From a checkpoint of a small masked image model.
Model: encoder width 192, decoder layers 2.
Training: soap at rate 0.0016, 18100 steps, batches of 64.
Data: trained on photos with spoken descriptions (Open Images, Localized Narratives), 101725 training examples.
Rows from block 9 of the encoder of a small masked image model, named by matrix and row number. Rows with one number belong to one neuron. Each number is 128 + 24 x the weight over its row's rms, rounded and kept within 0 to 255. All counts start at 0. Numbers have three digits each. After the name is the row's rms in percent of the matrix's.
After each neuron's rows are labels from the 100 images, of 14976, where the neuron reaches its highest value: "place" is the part of the image that holds the peak. Only what is clearly more common there than usual is listed. The data: photos with spoken descriptions (Open Images, Localized Narratives). In brackets: how many of the 100.
# fc1: MLP up (encoder.blocks.9.mlp.fc1.weight, 384x192), inputs 0-191
# fc2: MLP down (encoder.blocks.9.mlp.fc2.weight, 192x384, transposed), outputs 0-191

fc1.378 089:131143184111168075125127103154113128144121093125108165132127116123154118147140148123130139133101096164113132094144141125158163088138081137130154149126082155124137174152140157110141200138114140173097126086106153153120183115143116148078117131114089105121148120150144144098096117161116131117121120094135121162092104123156104140118153142112130121158113090119121116108128130140143128154196104099128123137098139182121152163143125145124123105131146150139102159107174100109134115130169111121119113138122104136142090096153072171161115107106093131103116124145117114123113122119152085104
fc2.378 101:128119135124111124152129165109184171112156138112080119147181134134135126099084144145132130125127117092133044121122145133112134088155108104147127103113119161120155137166158115106140177081098116138139172127108170142127125114121115144130148144127079166156149131169152121119113119150125144115142105192121127118089102121153142150146094115117136078165121082112094158162127099139148100129156134106181115125095120120111140109141128167116168134149137100113109124102098129127126096135131141104117095114132160090155129114136074152125156097115130174113128120146135122137140101091147139140
place: centre (38)

fc1.104 098:105142155093100139108143150134133145168157157135097112121132119122148092132130122099093139089147162151139103088102120139110144102108112171149134140159123114111196127092131160112141114133147124139156089136108115105092131151152126128133117100107112137137161113099120133157072095097159113101126166141123146124118111120125116137131141089139136120108103127183150127124115094167119133111130139128157116145181127147153097137134123135153113089108154164158122099111090187146126107068143122148179117175077140142141138096098121103106151104169154170157121127105113104155148166117157149128
fc2.104 107:136096146161158078129095116154121101142085135156160105121092116156125143140145152095159158148141110125127135169131152129102116136104162158118116144157177132155174116112163127136118133106151124105127153129171132130152140142122082077095171142110112129131130134133132126097111136161129141090163160119159131113185097103166102097086120129129145161131141110098120100098113103118113090158147133155125119113129146117080095146119161117117123141128135138126115170100095135107119161127090068149115123150167112147099080128133118125132113117154157138094118114167147157087111143101113089088
place: bottom centre (33); bottom left (30)

fc1.301 093:148132132124139126090125154094169125110118107106130121121142147114101104112146089146118135132113064123121152097116156123170125124161128125138135137107156126099120153129121174102141156195101123085153138113079133152095131164146130090188140170127154058159123111134163135169108132132121092107122135161153133090137130161126107165174132084123137150122141113120132134123131109182152104128104116144155113161116156122118134136132137141134076110167123092161117133113106129153149154115103090116124159132132126128106094139108156172105146115139123122151128152155154110073094131122099082138
fc2.301 103:118141119137161150108143155133118152110133109148127105136148141145083154134100114114160143131108133134139145095128143126108141094124134166110114129117114154118054147135112143142108083148146151116100116108128152095120140080135141145149054156136140120138138127161146131138152126121133113067086141096114145122136135117125147130101108083078141139128128134141109106152143145086126171111112146086118130119115138182145122147143130136108143074176143144121125124124116162137134103093128115083108132107096152149093141149080141103096125127136121154134116201186193161106143130177136127147
place: top left (55); top centre (30)

fc1.168 080:174081128125146080162121160124089118161104112128125122111110137083160168146129129140138133156152155097111135128184108173162107173159131135123120144087153133098121136112153133105147112129144116127092189141088097084121086107159098129157130142118110109137090125110163117125122126110092117127108103174129135127144114115094163179134144132143180127157105129156150170139123093122137102112118149139129085147115136124139137096105142132161112113101135164112105113123122116120090106146106148115161121107089139166103128099089171158119139151138117130136159159142086121147139129100095088134
fc2.168 087:147142106156156123094097082122128133124158138103135094126139122126103138137101136144111108111134176154150116172091141103081132158114111153102135103152096159147123112151156127179132120162105131155135108073165174126118157093132158134125134146164104148104119149136151180096117121115137176122101098101183139083130145161169116126110135150135107150108143144160109133092126113126112068130119126127113166152108126101100153137151122145101141148196155113122086145108132135133114129104109162122147146106166175105110126127124121126141120114152121089075118153119119117158124121118085162136
place: bottom right (42); bottom centre (33)

fc1.315 096:083125132114103120106136108127122126165130166120124082126124108115100179115108171102100119101153171092133140074144130139126135133091114122102111106123154130168140171095093117108151123114149150144114163132104135174140119119132138135156167138137092110134149162201155143152101119157106135151110106149132121113098141163118117132104119136149110105175096141128156125094143123103105152141146114147133168110101133125146167125127128151139147149165136076109127116121110091165165148117176124140111152106101071138098145107137072068139129121122101131119096122140120119130149162080128107108
fc2.315 097:193145167130155117148068126123118138120133114093162127115098166141144139165156095127186157135156115173139127129162118143100154131151166108155110137138120116099136127123105113160120072135114124085106097136128122121149088121128128134152166101117152155142144118085150161145129144109194132118135093143118123120130134115145133106119142116128154154101137134081138137134108176161179131131086095109110094133170125143086126157128122135089164107134105163113074120106090088087125151121121092133139135143103133107105105136109132113134145142083123133111167157115126114157142102169135137119
place: bottom right (27)

fc1.176 112:147128126147133090111123105135138135125118114107132159123095117111166127085135111132140143124109151137107124146112114128190140100124157103142143113120089108092129118118145102108097124107119134172144153093139145164174157134121101121112129193154128108111124129145116142123117130111143117145093160123122125070112101128118110111106130141125144137160110110083141119090133064049127141120146169150065079150106116118097135136173079137128140098128136116118117168085126157094152112150132104122124125162135090107120088137087139118127160149171111136135159145182134095138158127107152127100
fc2.176 119:122125146128146121156156087130169093112141137136125113107096098107124160134137099129106152096066165132172116139087168117111133106134140098148158119116134148138152124140106147117097076152104126103173114135126115197128159100158137120102133132123106105130106140133124142122146152086092112120139110105117144091131123125122108089132118137138095139148139146123148118124158078103095158149130139137077143154130156143114101132185101129119121130106131071088112134099131119146121150129124165180130103118119120114155109143088129103114118110139089192143193128186134164117133151095133134124
place: centre (29)

fc1.87 106:162096112108118127146157118105133161135140105162093146124158127112129137162103120114097105158146135122161106068107141109133133134149147122165139102113152084121175115116119158112148115122148148138158157131155132131145137082098108103113144130146171163110122123086134183104145141137158162157072126112155115111085139100134123112103160096143133145084102168112122141101124138083158181129148120119128173137119097128156153107095108092075121103116141117139083105132164163104142125134107138126167109146180112090136146165143116117104148154142130110114146144114143116157089136107106161141
fc2.87 101:102179146143143142126164154105121099114130138098086101087138121106138071095141123134141151123138132131151158092164086144166111171126123136127119170144169115129145076152128118139123144154169117144154090124143135131155163104096115125093183121113089134107107135129144122172151106097132139166138143095117148102084126162126179110107127172128168081114126147159148103139081148123153151156125091134087135113102135137130110115110168117103126142127140117108102145133106122164110127134152123146151121120112150125106155095173160133163146156108159091135131136110084151113111144093106119106
place: middle right (31)

fc1.258 111:111153128131190166130087157113166161183131116119071152148137159151125129143120098084126095132107126103164103145136114101163146117127149152122153104100144080127110144100148129123119163121119140134113123132160110143151128132150129109165131144122130181104129132119144122145126107091108102110175122126157115145142096134126133123095158125097148197133139115152139087081102141102124085140098105155143189144149159128132125112132138169134123124193129163117091161139092126105121127133096116151122089139143161144146092098140128110092086106126118104143099113129100125107109164109106113127
fc2.258 108:150091125152105125112165117109084105100119144148139164150133128158142112118131100121091110139168122125106123079139129148106118066128144128105106119173138162101161128153130157145172107137163136114098088081116128136129123154115081114099114105173145113121134141109110132123123147143138135142089133143115085136130150158121158102150161109113080085138138174144151118160124181086138123170132155117116067125116137134125138146127117129149129083102128183156158114147129113157114089122122159097159141122078122085144137145144087117160162167149151117126128110106133108108134122133154093123
place: bottom right (30)

fc1.166 087:135176157088129076102091111112100090110165147096159113102150105120131128162142122168168115149128125096092107138157130133142102117134107175110140124132146112087134130098120106116124118146113150121141120118147137174089117127095145145139111112110102107099124161160146135128168113132144186104128122117109120178119072095107120102133135148130094134138123153110146148121113146123112146149108164143118144138142156141139132119128138164103147105145117155083170125131160107137076117114070139131127095172141109141147188121151146088110153085162130092105120091127100104140184137111113116144
fc2.166 089:115113134143143128124144144121098177107134118156114106153092167143123152144132112111138119147169129157141134136139148170138113155151119118092136137142121087138099099120120127141150152120167089135105112143105118139146140143170123142139121130124134128136135115127120107120147155123154145066070098121187108109168149117158167137114123123152148172145140161154108106165117139100114125085140099137169138135112139117119187162156138106110144125132116102168118058109096143121115107108127164116089125067129154168085096124139081166131145127101146143117149092136164128121100128102147094075
place: bottom right (38)

fc1.103 101:145132107149153117143156102116110109131117133131109162148100123103094132122122134071117121160153131128168116144089126163141121158099111119136120172108072158181170115101162124154135140117138125117101109140098154159123112119144123143140148128118114140172145103109138133135093157077132105138093120151131132103146101148152138162093074117116149158154115122113143105089100114143133163154159100135145136107162123112054111132102136149139142140193171101143118132155150124129144126121078160088093125138095158096112109073125121140142127169103132124127119149146072144134150111136099152122
fc2.103 101:138146153085126167137103127142116148115160136097121113111128145104130135111182131151133127081129139081118106067127131102106147141111103167168125126161112090112097131147114113105142118155134128127147121121138097086066131100092159157139114164131109125139130163155139116106118089120083189103111104113151122170109136169140127171132153141146113077138132131136130157126132140145178100125094160154103100130058122142155133135155126124143099118103151123161136138142171168164124121113139131141146158100098138141137171108131130129106077139128142118145139143089183110138114139116110143111
place: bottom right (30)

fc1.79 092:105071130164138123112126150157172160095124155132127100146168090127128122129116165144173093135139117077114122174147126135175088138129095125137127166145112138160133055143120092114114130117130117120141104095084167111129150122147146127122131146149117131155139136143162125125135130134098134117107139108151144182150129138128147064098114139101119102137124117086100089139146134121155128146184144124129121113135119138136097162098180121099135135107124185133149141091172114134131155100088123099118121094124141147159092100137124164132096093119109147117100130119159132110106072145149145124
fc2.79 094:171147109099115114118132148147089110154110077136148102061123174143137127141123122068154115134150142115146155090115150120156141145120155126109112098147149113134114136116101173147117124130114165121178174116128144140087099125167121096138167133134147142118133155116126122131172141113148151135093099153083117109124102089167151147162172122140142155114114102144120125158112135119073160115119095108141157123119106117106174139156115131109128102159157131079149142133151127068100129133147128109115120133177167111079113145131147107140076130111131101123159136163138125141112177132115128141
place: middle right (33)

fc1.167 103:136135105102081127109109160163116129123124144130124107122094083166142127126168094123068126131127100130119160106158120136062124136134156076124152143129147097162115105073140105163086089133145120134123121100149094145090169150121118094131103150154119120138119161138128149125108121150115142083148147096150135199166136145131090100131125114111090140174175151151135161153131104157101122105100146113132133106135154125145147112118146129115136127137129118145106132102165149153084126111158118145131148127125119152145132136129140121094117100165129091158149149091069151146151179121133098112
fc2.167 107:144130112114152102107118116120121120136134101162117104108120133116127124149169171153100128073083125128121172156156135163148159145113131140153148133110100142120138098145110101179123139137094101141102130107114113111148120147139149096119146116171165138108129179132102105082116127127116163102139091084113115119101127151142070150141133127098152119122178168178142103144123126143131138140163156110135165189100126147099137124134103126085176110133124146146109150119107112142146096137145168102109140111131140118166102134111151124099095138142110109055128114111122127139119170184081136143
place: bottom centre (31)

fc1.52 094:101154129132138126134125140139126119183114130133062135075154101117111155162096130120117142125122166137154131081123128120101125121170132118118151099140130085134096154126128158089127078105105121091156119152147090108111125117108139138187135115113123069126175140119084132128111153068114124136111123095123106091123175136099138127109128134082165107116179114139127084086147131131151165155124144160129096128112102133124121122109125114163133138102139129105137158149134121108163128131127117147128092167128123079145137156141143142122142126105178143171114169126145188116119164147101145134
fc2.52 100:157113128135129149174159125098118125091171132146130097148159106163109109107140103158107124148163126144109162114134122114104168129135097078165149148121096133112083114143140129125154168158169134132109133145093132109165114123159139143123150128107143126126117125146168104110135143105158154169139090146161144108158151094096128088083124097127165175142112150114116100139134178133103124108121119109149144097152142136162104157107118147071097176120116163113132106109081120152118112116119112137128140112092154138099137099123141137122125163133150123055141077123115096125111090142138121167
place: top left (50)

fc1.223 118:131127115111154106136128116160167097157141121071144132113172129172167122125117161144124124135097129139137086146094104138119152117141145127117100123113076164087153161156146124095166143155137089122152075097132158098132116124136069140140119116133156136094169140160152150112135121108159136139114125100131110137102117143132156118114123147126138096139121074154166110142108139124125113149195095105108135119115101123124101167153153084118137085091145128126126144141116104111123141157129136155082085113137116115160183157105147165111162122128115146192108141122143113113129095136098104107
fc2.223 112:152142121109124130125161118151184102127135127136124107122089102123082164136136119121108122120145122121167092163090125153144142130110190153136130137171146130119118144159164157136129137149142140136134094134107114126100136106130167117104106152175142124080127164116113179081169143110133124111118116128135168098115116167148137155095135145158106078168095138164083138102153175110163115138155118132108128162107131101119162089149088128127134067086155125122099140078166128133126135131126140096152137133083122112123124148107125094138165152099113129117139137127128137142100163141106087091
place: top centre (35)

fc1.207 082:135118134133137128162146158135129146138114102169111172091146106141129135134146097109102154162161113107134103121153082152124153111118161134165130103123145130111129162099106135138075113139140157130121171136114101209146146150083147137137171186146101115160141094107118126129110178158100078150172107139108149139157091082143144100055135158116101117116107117143133117112115112137152164109125137105160148115138154135129129144133100134114108104118156140117100118145180151088123126120131113140113154176131158148125151102108085125124124103114107156122111127140116107110097158147088141126
fc2.207 080:143124167091094158125170079101127094124143141111152109162146153073091096137138132118136095106086156145098166121115147142128107116127125108086118112164109111143143124133144144125182118127108133112139103150151133095104147102157138136120101064101123130107134155136144129124139100128122156074101126119180083143157173141096112158185129168145168126127163096124154144117149126124136121131131127130091121167160106141128134109133139124110152125135095148166163140125093106150115138137134139098147066101068124112098124140172160115138150147123139114113140134132129109145173125090136132145
place: bottom left (49)

fc1.281 074:114116136124146126113150125141104115138130154137178108104077147143152095104145094098118121124101148102142126072142138163156111111113144129146139109146079111138145092097098126146138110131136136134126159172103145181153142140093128151160165145139137086111185123080093123153114121107121116146115130105141133145121145122131101113091125134177125075111190120094113127109153173130142138102152120160132179142140157138136114183181106136125125115122133121169121112074131135123153151157137099087129106143158161104160117132108166095133094110127132154120142113126128114115139185114121163119
fc2.281 080:149175092123135138135135135112157099116147128105043118135149108121096121136115112140129141138171122163124153173136118109117134119121123132124106170124185115128138172115144137120150145169155124108134104104129123090112132126169134087101131091136164160150116136150136089098140148146160154120159143140145112088143146149133127137175149151098143190174055153168160097129097125125130153148118130110134107113155115131078154099091121143135128138137115167113129143164140092160121132119105130138156170130085111129129142112162086119110142174134112093119124122115152125133145098143131089134
place: centre (27)

fc1.377 131:152163158142121131140126099161130118142112128135108094127118124096093134119154160116130114127122143158129164132150136139125119113162129111149149117140193142173147084110129187143121114104097171140170133095148089185139085148145117161099113137086101119157160099178125109099122163109164148144127147101133107098099160121133119121119154148104100094120128133097110138108174134107141144124110093122113134106095143137130126166133112106141160100171129111159135132109116091137137100128159096120163173136094114134090153135135091126131117139141079127114143143129098083192144108113159151107
fc2.377 101:162123133137108128126158113132140104120162129163132151131164142156093162151106083149138141137154186122126121107123120125137110100166099109112128121120107079089114165158151106160133112141134112113102159152110086114160157103096137111179171111140150135141153105096110161109126135103131136148102126118115088149127124159112107150145114133134125125157082143156139143099121182092165151171108157189112149176119103116114144152097119163095089124118127152160143113155125132075129151088141124160138129154130132130133139103146134103147190115114146081118136129106149157109111123137108096095
place: middle right (28); bottom right (27)

fc1.226 114:114122146130153153176099150160117111123115142180154134103172121114097173131168122131133141133147129148111150136172146106089124121109117125119138124139134116151159155173084162122143086110134123106142099183118149125136154091116132126101137080109122131077102083123114157125135117119147153118147139114095155140103097093148138110118113125116128081155164108117135119147120132079134170163115154189106180094159121145113167126132137138132090060093127117127131159135177140125164115135130108126097105125161109132144142163158109104135124105096106121086133153127100134132136136125129082114
fc2.226 096:136098164119124129077105106139116124138158120114132123164107120154132138094099086120102134108164058129165140114148131183153142122144135136127143162124111131134117093103134103146162139138138171101097099109143092109160101179188170109158115070167135076079141147126122098150143145156169136121103122141157095165122158136134130133102175116124131114121118157169117114130098173110124108099121091098121109150095093158130148113128184110103153130153148144131111100156118131113119101079136148112136136111152150109112146114120141131138129145136110155132119127103124131086118115124098099123
place: middle right (40)

fc1.373 088:134099145103145106173100128148123161171135110129101145087141100173185131102141141180117144119155087141141137134108114191093097138157143145116079098138134155120150131100076139137112154102132097122126131110093124151101174156135123152157117137163154103125113127148123118130128149114098123128163153130116105140156134175153158092131157114096121098129127168118107103132155144143114127120130126077068110122141109104102171120164145113116175108108080094122114121139138120094131146125104141145168112126136109148143107137117144142100121135096097114113136148093072147113103150096117133095
fc2.373 101:150151111145125125144133145124150138098101116121102135118125156105133140127125173127144138171110107152115080140120131139136115149087118130145130134080123186102109142134135118081068133108130093125135106125169133127134103156118119099125105139144143133106127134135113121099149129115119124116114138157138115127135122114136128185109138095148155132158137103136140095130105071126140141136135105128191194144138137143144112082154117149074144124180170068147143128162107145141085103095129124151112152110110096139126077133137141108186100096085167085124152174118144159099144136123101110154
place: bottom centre (30)

fc1.298 114:125123108094086148133090124134121126111131131062124128124131151087130125135118124172174166119141133085124090104134151132110139107129109169121171113136127143084115093140121123155111118106122124156139157111134136183125156128188064157135112167106139171111103106098104136124119147121103183106089155152099139134110116167119143134129154119116097104065117109143118137120166153123123107115134123156151108096124109101104107121174140166125123159088155140140143123148104116161145137133139107150147121113132141090061097097137163128155147117136138115162136138093128106101105105140142156093
fc2.298 108:142121139133117187135159112150133117177143145144124165147142142133144157157146094104099101128157124109129127135131114147138096108114143125139127152092145138146114195082141151106139133153123128118125106126166094084120164146121119095131087096115158095119106117117111121120126141131130110140120138128117128153139139188102137111080150142172084121142153137107085110130098144108128137120101156147094103117133153140115148118101152132139146127161135116127132135150115145109177131135117116107128119127111167138104043098161087127111112101095090150084162127138130125198106079105155173159
place: top right (41); top centre (35)

fc1.17 078:141148118143142127141114111147120099116167142120111160088116136110125141108091139109160123157148160123125127205117132132088131116131136162157170130088141127144156146105048116081129188185112151128153090126147098147105130131093150120086111142132160090106127111122146128127168147101111119142161161126111107150107113106125126122104119124106150096125152115094123150144089144140129115120103130135125158175119147187160113147122178108107116122140137134114092112119092126116089112143144096095121123168130085134145112158165119127156110145171155144170148128117117129096119156135117146091
fc2.17 083:114116118129082150179131128064131150147124169104111145148157099104148138173144112120103157107129101131097127111153130085144132162124100158108102123156099119121121095163147086146111100067133128080152142118119129097124117134175112129140152143106087170176107093134138146120083135145125126125141130124148115070163156174123096148140109134096119126119147117141115086120147114133133134142108089102105109135130122134072129128154098106126160149130152128159157103162140136143141134126132147149142152120110144127104103186096101165097129118097137111138114105177169146123160109128110100150
place: top left (68)

fc1.308 133:141136108109143164120123136137134177078149123084149145103074140112107135132120183164142110104110154150143108187160162117163159092122115112126089141100165106157115089136128115141117156108123128139105163115136124127111137169153095115170125100139125106131141133127112146085093128130153133109119119095126129139163118078119149086149138171158124146134156124136096135121156129115098071139138141140114131092120126118130113112152085110126111120072125114112149074151117119120141117117150160124201108107155109102154120149149097132113106080157107110169115107143105114151103155109136108148
fc2.308 116:107136136126140108134100096116149099156151173148114102061136144095126108107149103123144113085122130160139136090140095098139091150085127131142134161124104129140107130140145111141111129146118159123116081107104119141140174061167149144132130173155094116146169126126118119105158158129136164176130103123154136099117157141156110161144143094101125094130115152144126145138125141087131111126096128128124168098127082096127124153118085142160168159094137156182136133125141130158112134141142105115121145135099150103124119108151123061115076175152141122113102108115142139159095100132122162115
place: centre (46)

fc1.99 113:158100116128146088136119109137117159122142118141143116104154096093089165150129141113130170165116127092111141127092085130108103149109098145143115136124123149122120121148166170103142120088121138164147117119101150126131128130152164157121104048094130134168143145110147123117118144120149132154106147122113102159112136116148126107114090099118107099166112126126074122097121101187133136094180099135135148136147090112106159112164149107136092145116148110102136126148123145131111171121106168152135119154166143154129140119157122094104089146134113170091120068189136107158131120095122142147
fc2.99 102:085136157109134178107137137156115092108104114117140110126127148120137147072133071126175098154115115163134131138136163118144169144116153108112144130123100101127131114122113120160126110118110135142137126150174087120104120131144118127147117156099157123085101091160074096142135119107119114105152140090132109124162111134115130123144153179178148166123136133106154102133093115082144159160105128117181076081068128147094128117103138123150125111119114178146145129148146161138145152124120104138182122097137105113134127121126148163178143116117122127183143121105136150110155116161138096115
place: bottom centre (32)

fc1.282 122:076128109115180112140095120151115117097102147146145122133141161160132167123093136134138171129144141138147126109127143108156120200141141144095150151119122120150134117115103138138161089141091115120133070194147114173130149105114148103172150107155136114090143129156144108163106136114116122116153210111120122124110134158115133108109148130147132104137136113123122129155114103112118156090128146099106094143177138125175162127141109131136164099133134153083099125095144146165123129152151102111154123175126113081153102127131110088161123143117131122107143134137071150164126126106121097148
fc2.282 101:144130146132141168143122103103131119106112103118107121133180118127123122115142082122098106130145081155077139128109071153151151136148119133151126105144115116156096134159170107105149118152155105152134120130130093087106150126108141085129156079093116136135157105131073125083110122129129112113101084130138075151113163129127148134135104098140146171123104134150130138094122198144133162132108133164140162114113106138105087133114176135101113129109123159168142057144081170106129142155119150167141151117111119110103138142144156182163115130109123125125126160118145133109144131149119149138
place: bottom left (47)

fc1.11 097:112148143108160171100147110154101113116119145143138117142126092126120167149121146119156150127102136140086099101147134101098108131102152077109111144161112099154136135130073130136127161102151115144105172126141114159144127111110134118167118147119120101146093147130143130134125128122143104146132125146148121099149126146112111107076151141096105101099130118147138112126111141108117141166117113108147112157163144098050117073130130141143099093152125124095093119132122099130192166127135112151143137102073162101092138165110160137087100160141154147178147167117174098172127152142148110113
fc2.11 102:219115116150150134126159156129120104127137067154122176108184097134118103158163094119116111122079149148139111141131081111117164110175119136159138134107134117124123136121122121120136076121126162109153103157113134129148141138134112100136142113095095165134165049119127158172109131172142119145177104129113133189130141119138105140142142099107159127138121092132116146118165169105165164110142109135099132080110115147139124140127126140119128173143136160160133126108117097123135106148097148149134107104116154132092131129111124080093135112125117116098130149117126143123117128096128118153
place: top left (32)

fc1.170 102:100186115158130120082111106100107121122091127127185153126141101137123144137123145160116133120135128114129144156093169082098120155098108113155088094138095121143147144147120121152081088127145148147091142128143109101100121145184099131151137130138130114131133101138108107132129134134100104109133145148105094097165113157144132113141078106148148121128132121161086144168109087188131091115125106119119187157118158091175161137125098102152098130109133135105128096121091135157145124106142125132149118106153176137135081153155162133145135099149111133087153134094144135171143120162134122132
fc2.170 104:093125103125135124151150090159142127102160115094129136135100136115111164129151128118167125100154149131126125131110166159135127104137125130110119134158190143169112147147148141097113151151108120156128144109127164150105124143142140138161092120109069126105113119113172150121141111100103103112159097147113139145115108104117152085113119168123061127141168100147160118137136098088091095122160141151161162145090099151130160109144090133165151146153113102135133113142119143087098097143107162158188127139127152155126125087110138181094083160144113179144147130120133126158143102130155123125
place: bottom centre (36)

fc1.194 089:103120104121124158149128086120148137156120165160100140105140131096159149134123135142154123159123097141150132151108106114123143115144135126143108133136165106144123155165153119148122113115127110158157160135168104097058135191097147121100152135174092097154180115108105127142150088138102142148121112107077129147119118127125134122154169156147115163135108092112120107152090127134082161113106160132109128117128107095133142130135121118096132097130167148090115135143118147121111108107158121136121128106176087170191129126093134164137116135117133126090124130118131163103104066138145075173
fc2.194 095:171144159134169107107144121115121121113158130104145091172113140152115092116096098111126100138151140099121148135122133162179123150111126141111158114126075149111136125139093126110134127126135112120100103155153186156177143068128116149148121125089160155117089134172142134130115160137135123087109121134127150097144118108145136124097100108115145091134142105104115151126161140107168133156153105185106124138125157152148134127098154102200144157117123108142130116136112114153130174143099112126157091162127151156105132135137148106111166142142093116156157151104150092135160126121109173071
place: bottom left (48); middle left (27)

fc1.162 135:125121123132121170155177104122145104124148115113122124145102117138141115092140139131137118138135079133117119153163162131129165125087122124138122102137091166089098127114122083091114134146117102110148138160140120096098143134098085114124183129119160105122145177111159152127148147129141130167110128132096165122114119108171135112164094124153128104119135111145142120138141160188113141138117138139122113166156110094111105109110141136157099125137155085112067109111145113104154178130148171104123113135136111127137136155121122146138127148139100125205144180108172104110129160122112064079
fc2.162 111:122129107109155132102131136140125138110123155082119137133186134158113136085109135151113132099131078143131133145146117149142131110134109164092111169120144140151104130173135087120115145156145134134110145166103123098130160112126144086087098126164101134104137108103107149093117098131118122143096157064159125128150133148101109165109143149161161138143091141112131127139118141123138121156118128093136125082114146093144149107082146128167095140129116167165151121087083164133131141130086078164118095165115125110148115144116134143153128103125146103148065161137190135087110116157101147129
place: top left (36)

fc1.318 146:133145120140115144143149143140144134125129127139087142178166140120140155122122129098093101108092139111145083085120142116172110089149123076166116146116134094134152120097141118152165118137107085121173166124093120170130171150110125107124126139151145081116150121147123186160122122123124070136105167111113146122082135147155173145166132132123123154121094157106114148112135111130136069149130126114156156148140146124127118097151148125092089143148127093123169109105126143113125140125129139112126102167095083157113135141112152142143169107125174096134131137165122135076111142165173149146
fc2.318 115:129159143133139147099174086094140119102126140131093117127174135117132122079162059128112113118148128156151207138110160171128129102108098144135142138148104121146069138138109121108145112143124144138141120117131101110117119150153108074104184114085155163094107094134064113092118099116127150106127127103080107145141128116094136145141096123146085115103127133141160130129089169107137140135135088125152106082097119113149119096119127125146092133146168148139155131136126144097128122111127113139181137142098144133136110102154144120139108088129123128149119164158158154112124120152118092132
place: top left (54); middle left (34)

fc1.69 094:142125115160157129133162166087141132150104134128155147116119092124112132125167140102113132163102137170109118120131127101115123158091118170140085126105132091138107112123087135142115099096127101114159130121156050146142173156138188131204094133142169109116093127099142124125123127113133088120139108173117166123122099102142135088156095130155134091167112116110083157131158151161133120137132092127122158132166108105129121168103142124118137140142113110127091148125108114129126106091139148126134077153174136150111154129140149105117132140150145154115131143112127149138060152138163126134
fc2.69 098:107129109130137120146113104151078132123159141141106134089158188145110111151132160138125134142130131110123125129179144134137124127129142113086146080116067124114100111150189105139171141161148132144103107123092164103102123140111064118103138131115107133144158099115147114159130125158120147099109161120112129133123131111128102132050132149136101139162116152146176136103108117133130152149133178085140118112100148140134174087150087118130151161108136126088155127152149121132089135126100090159129172119128117101164113118120093141135152102140102113124147108134146150111174109142138171089
place: bottom centre (29)

fc1.202 078:163146118117107121118192135109114079174163161113155166120167097109112143152123121118143152093140107119135090123136136112108143076134117162163115113152128090119114133173148162126126159118132106099127136122139106118140111082124118134102163091136143148125143107129115151133124119133083112140131150099119126149149123146129150065160113121120191085099139152136137140131135103111106128150124115097135150095143151165128129152149135115099144135108164144113111098167132132142131152109146102160116128148116113107155192125094054136141096092122179124128139063137142132168102106139127128125
fc2.202 082:152129154135090152131158129137189146068098095152093118182104138127151168148125144125094109111100149144116118100115117097151089144161120108148121159106128138173122135112147115149124115133125187149126126129131142139143129150117143100146096137158072099173130133134151081131160148114170116129086098163134162125115129090104102138086150143119109178145142097113152119133137126130140128078149129162078167127115122102135120124125094145146142164131122103162151131084149162110128096131152139110126132141090123145097121137147175146112154127089092121144126154149091116148135169118153106128
place: top centre (38); top left (32)

fc1.350 127:098158112123112103139087113131137108188158139144122138128154121151132177122055137138169176139091117156101126153160128153121112129140099109132138128112137088128091133139101150143088103132109128117153122106127150144154142095141147135143136130125171148153125153145127150094134098118138143142116149117108171169091149152108159172128105109166094117112123123181136157096129118150098103148104123164125137143172118156102164138090155126112127106126118126143068140101154120124103130088123105180108118116124185106084106109102132154177138138113156127141108142104148104086116113135130132093
fc2.350 116:161130150107101143128117133159133072112130142124107124148110129125146100127125103134110150136128104085121126148144104089116116146130077085111130152126109096113159115167122141132123183135174097129072092098156135111137158147143116102127136137090175087114101107110130153093120132117133197110117148128108117117112155166153144155101136134112114143100167126120182100178142176125135137090101111142134109098176076153079122169133103143134113131139129129103094131142118109141129149117105135114114136155117137114123150142127173145105104136151091136148156097135112147126106083175129174123
place: top right (30); top centre (29)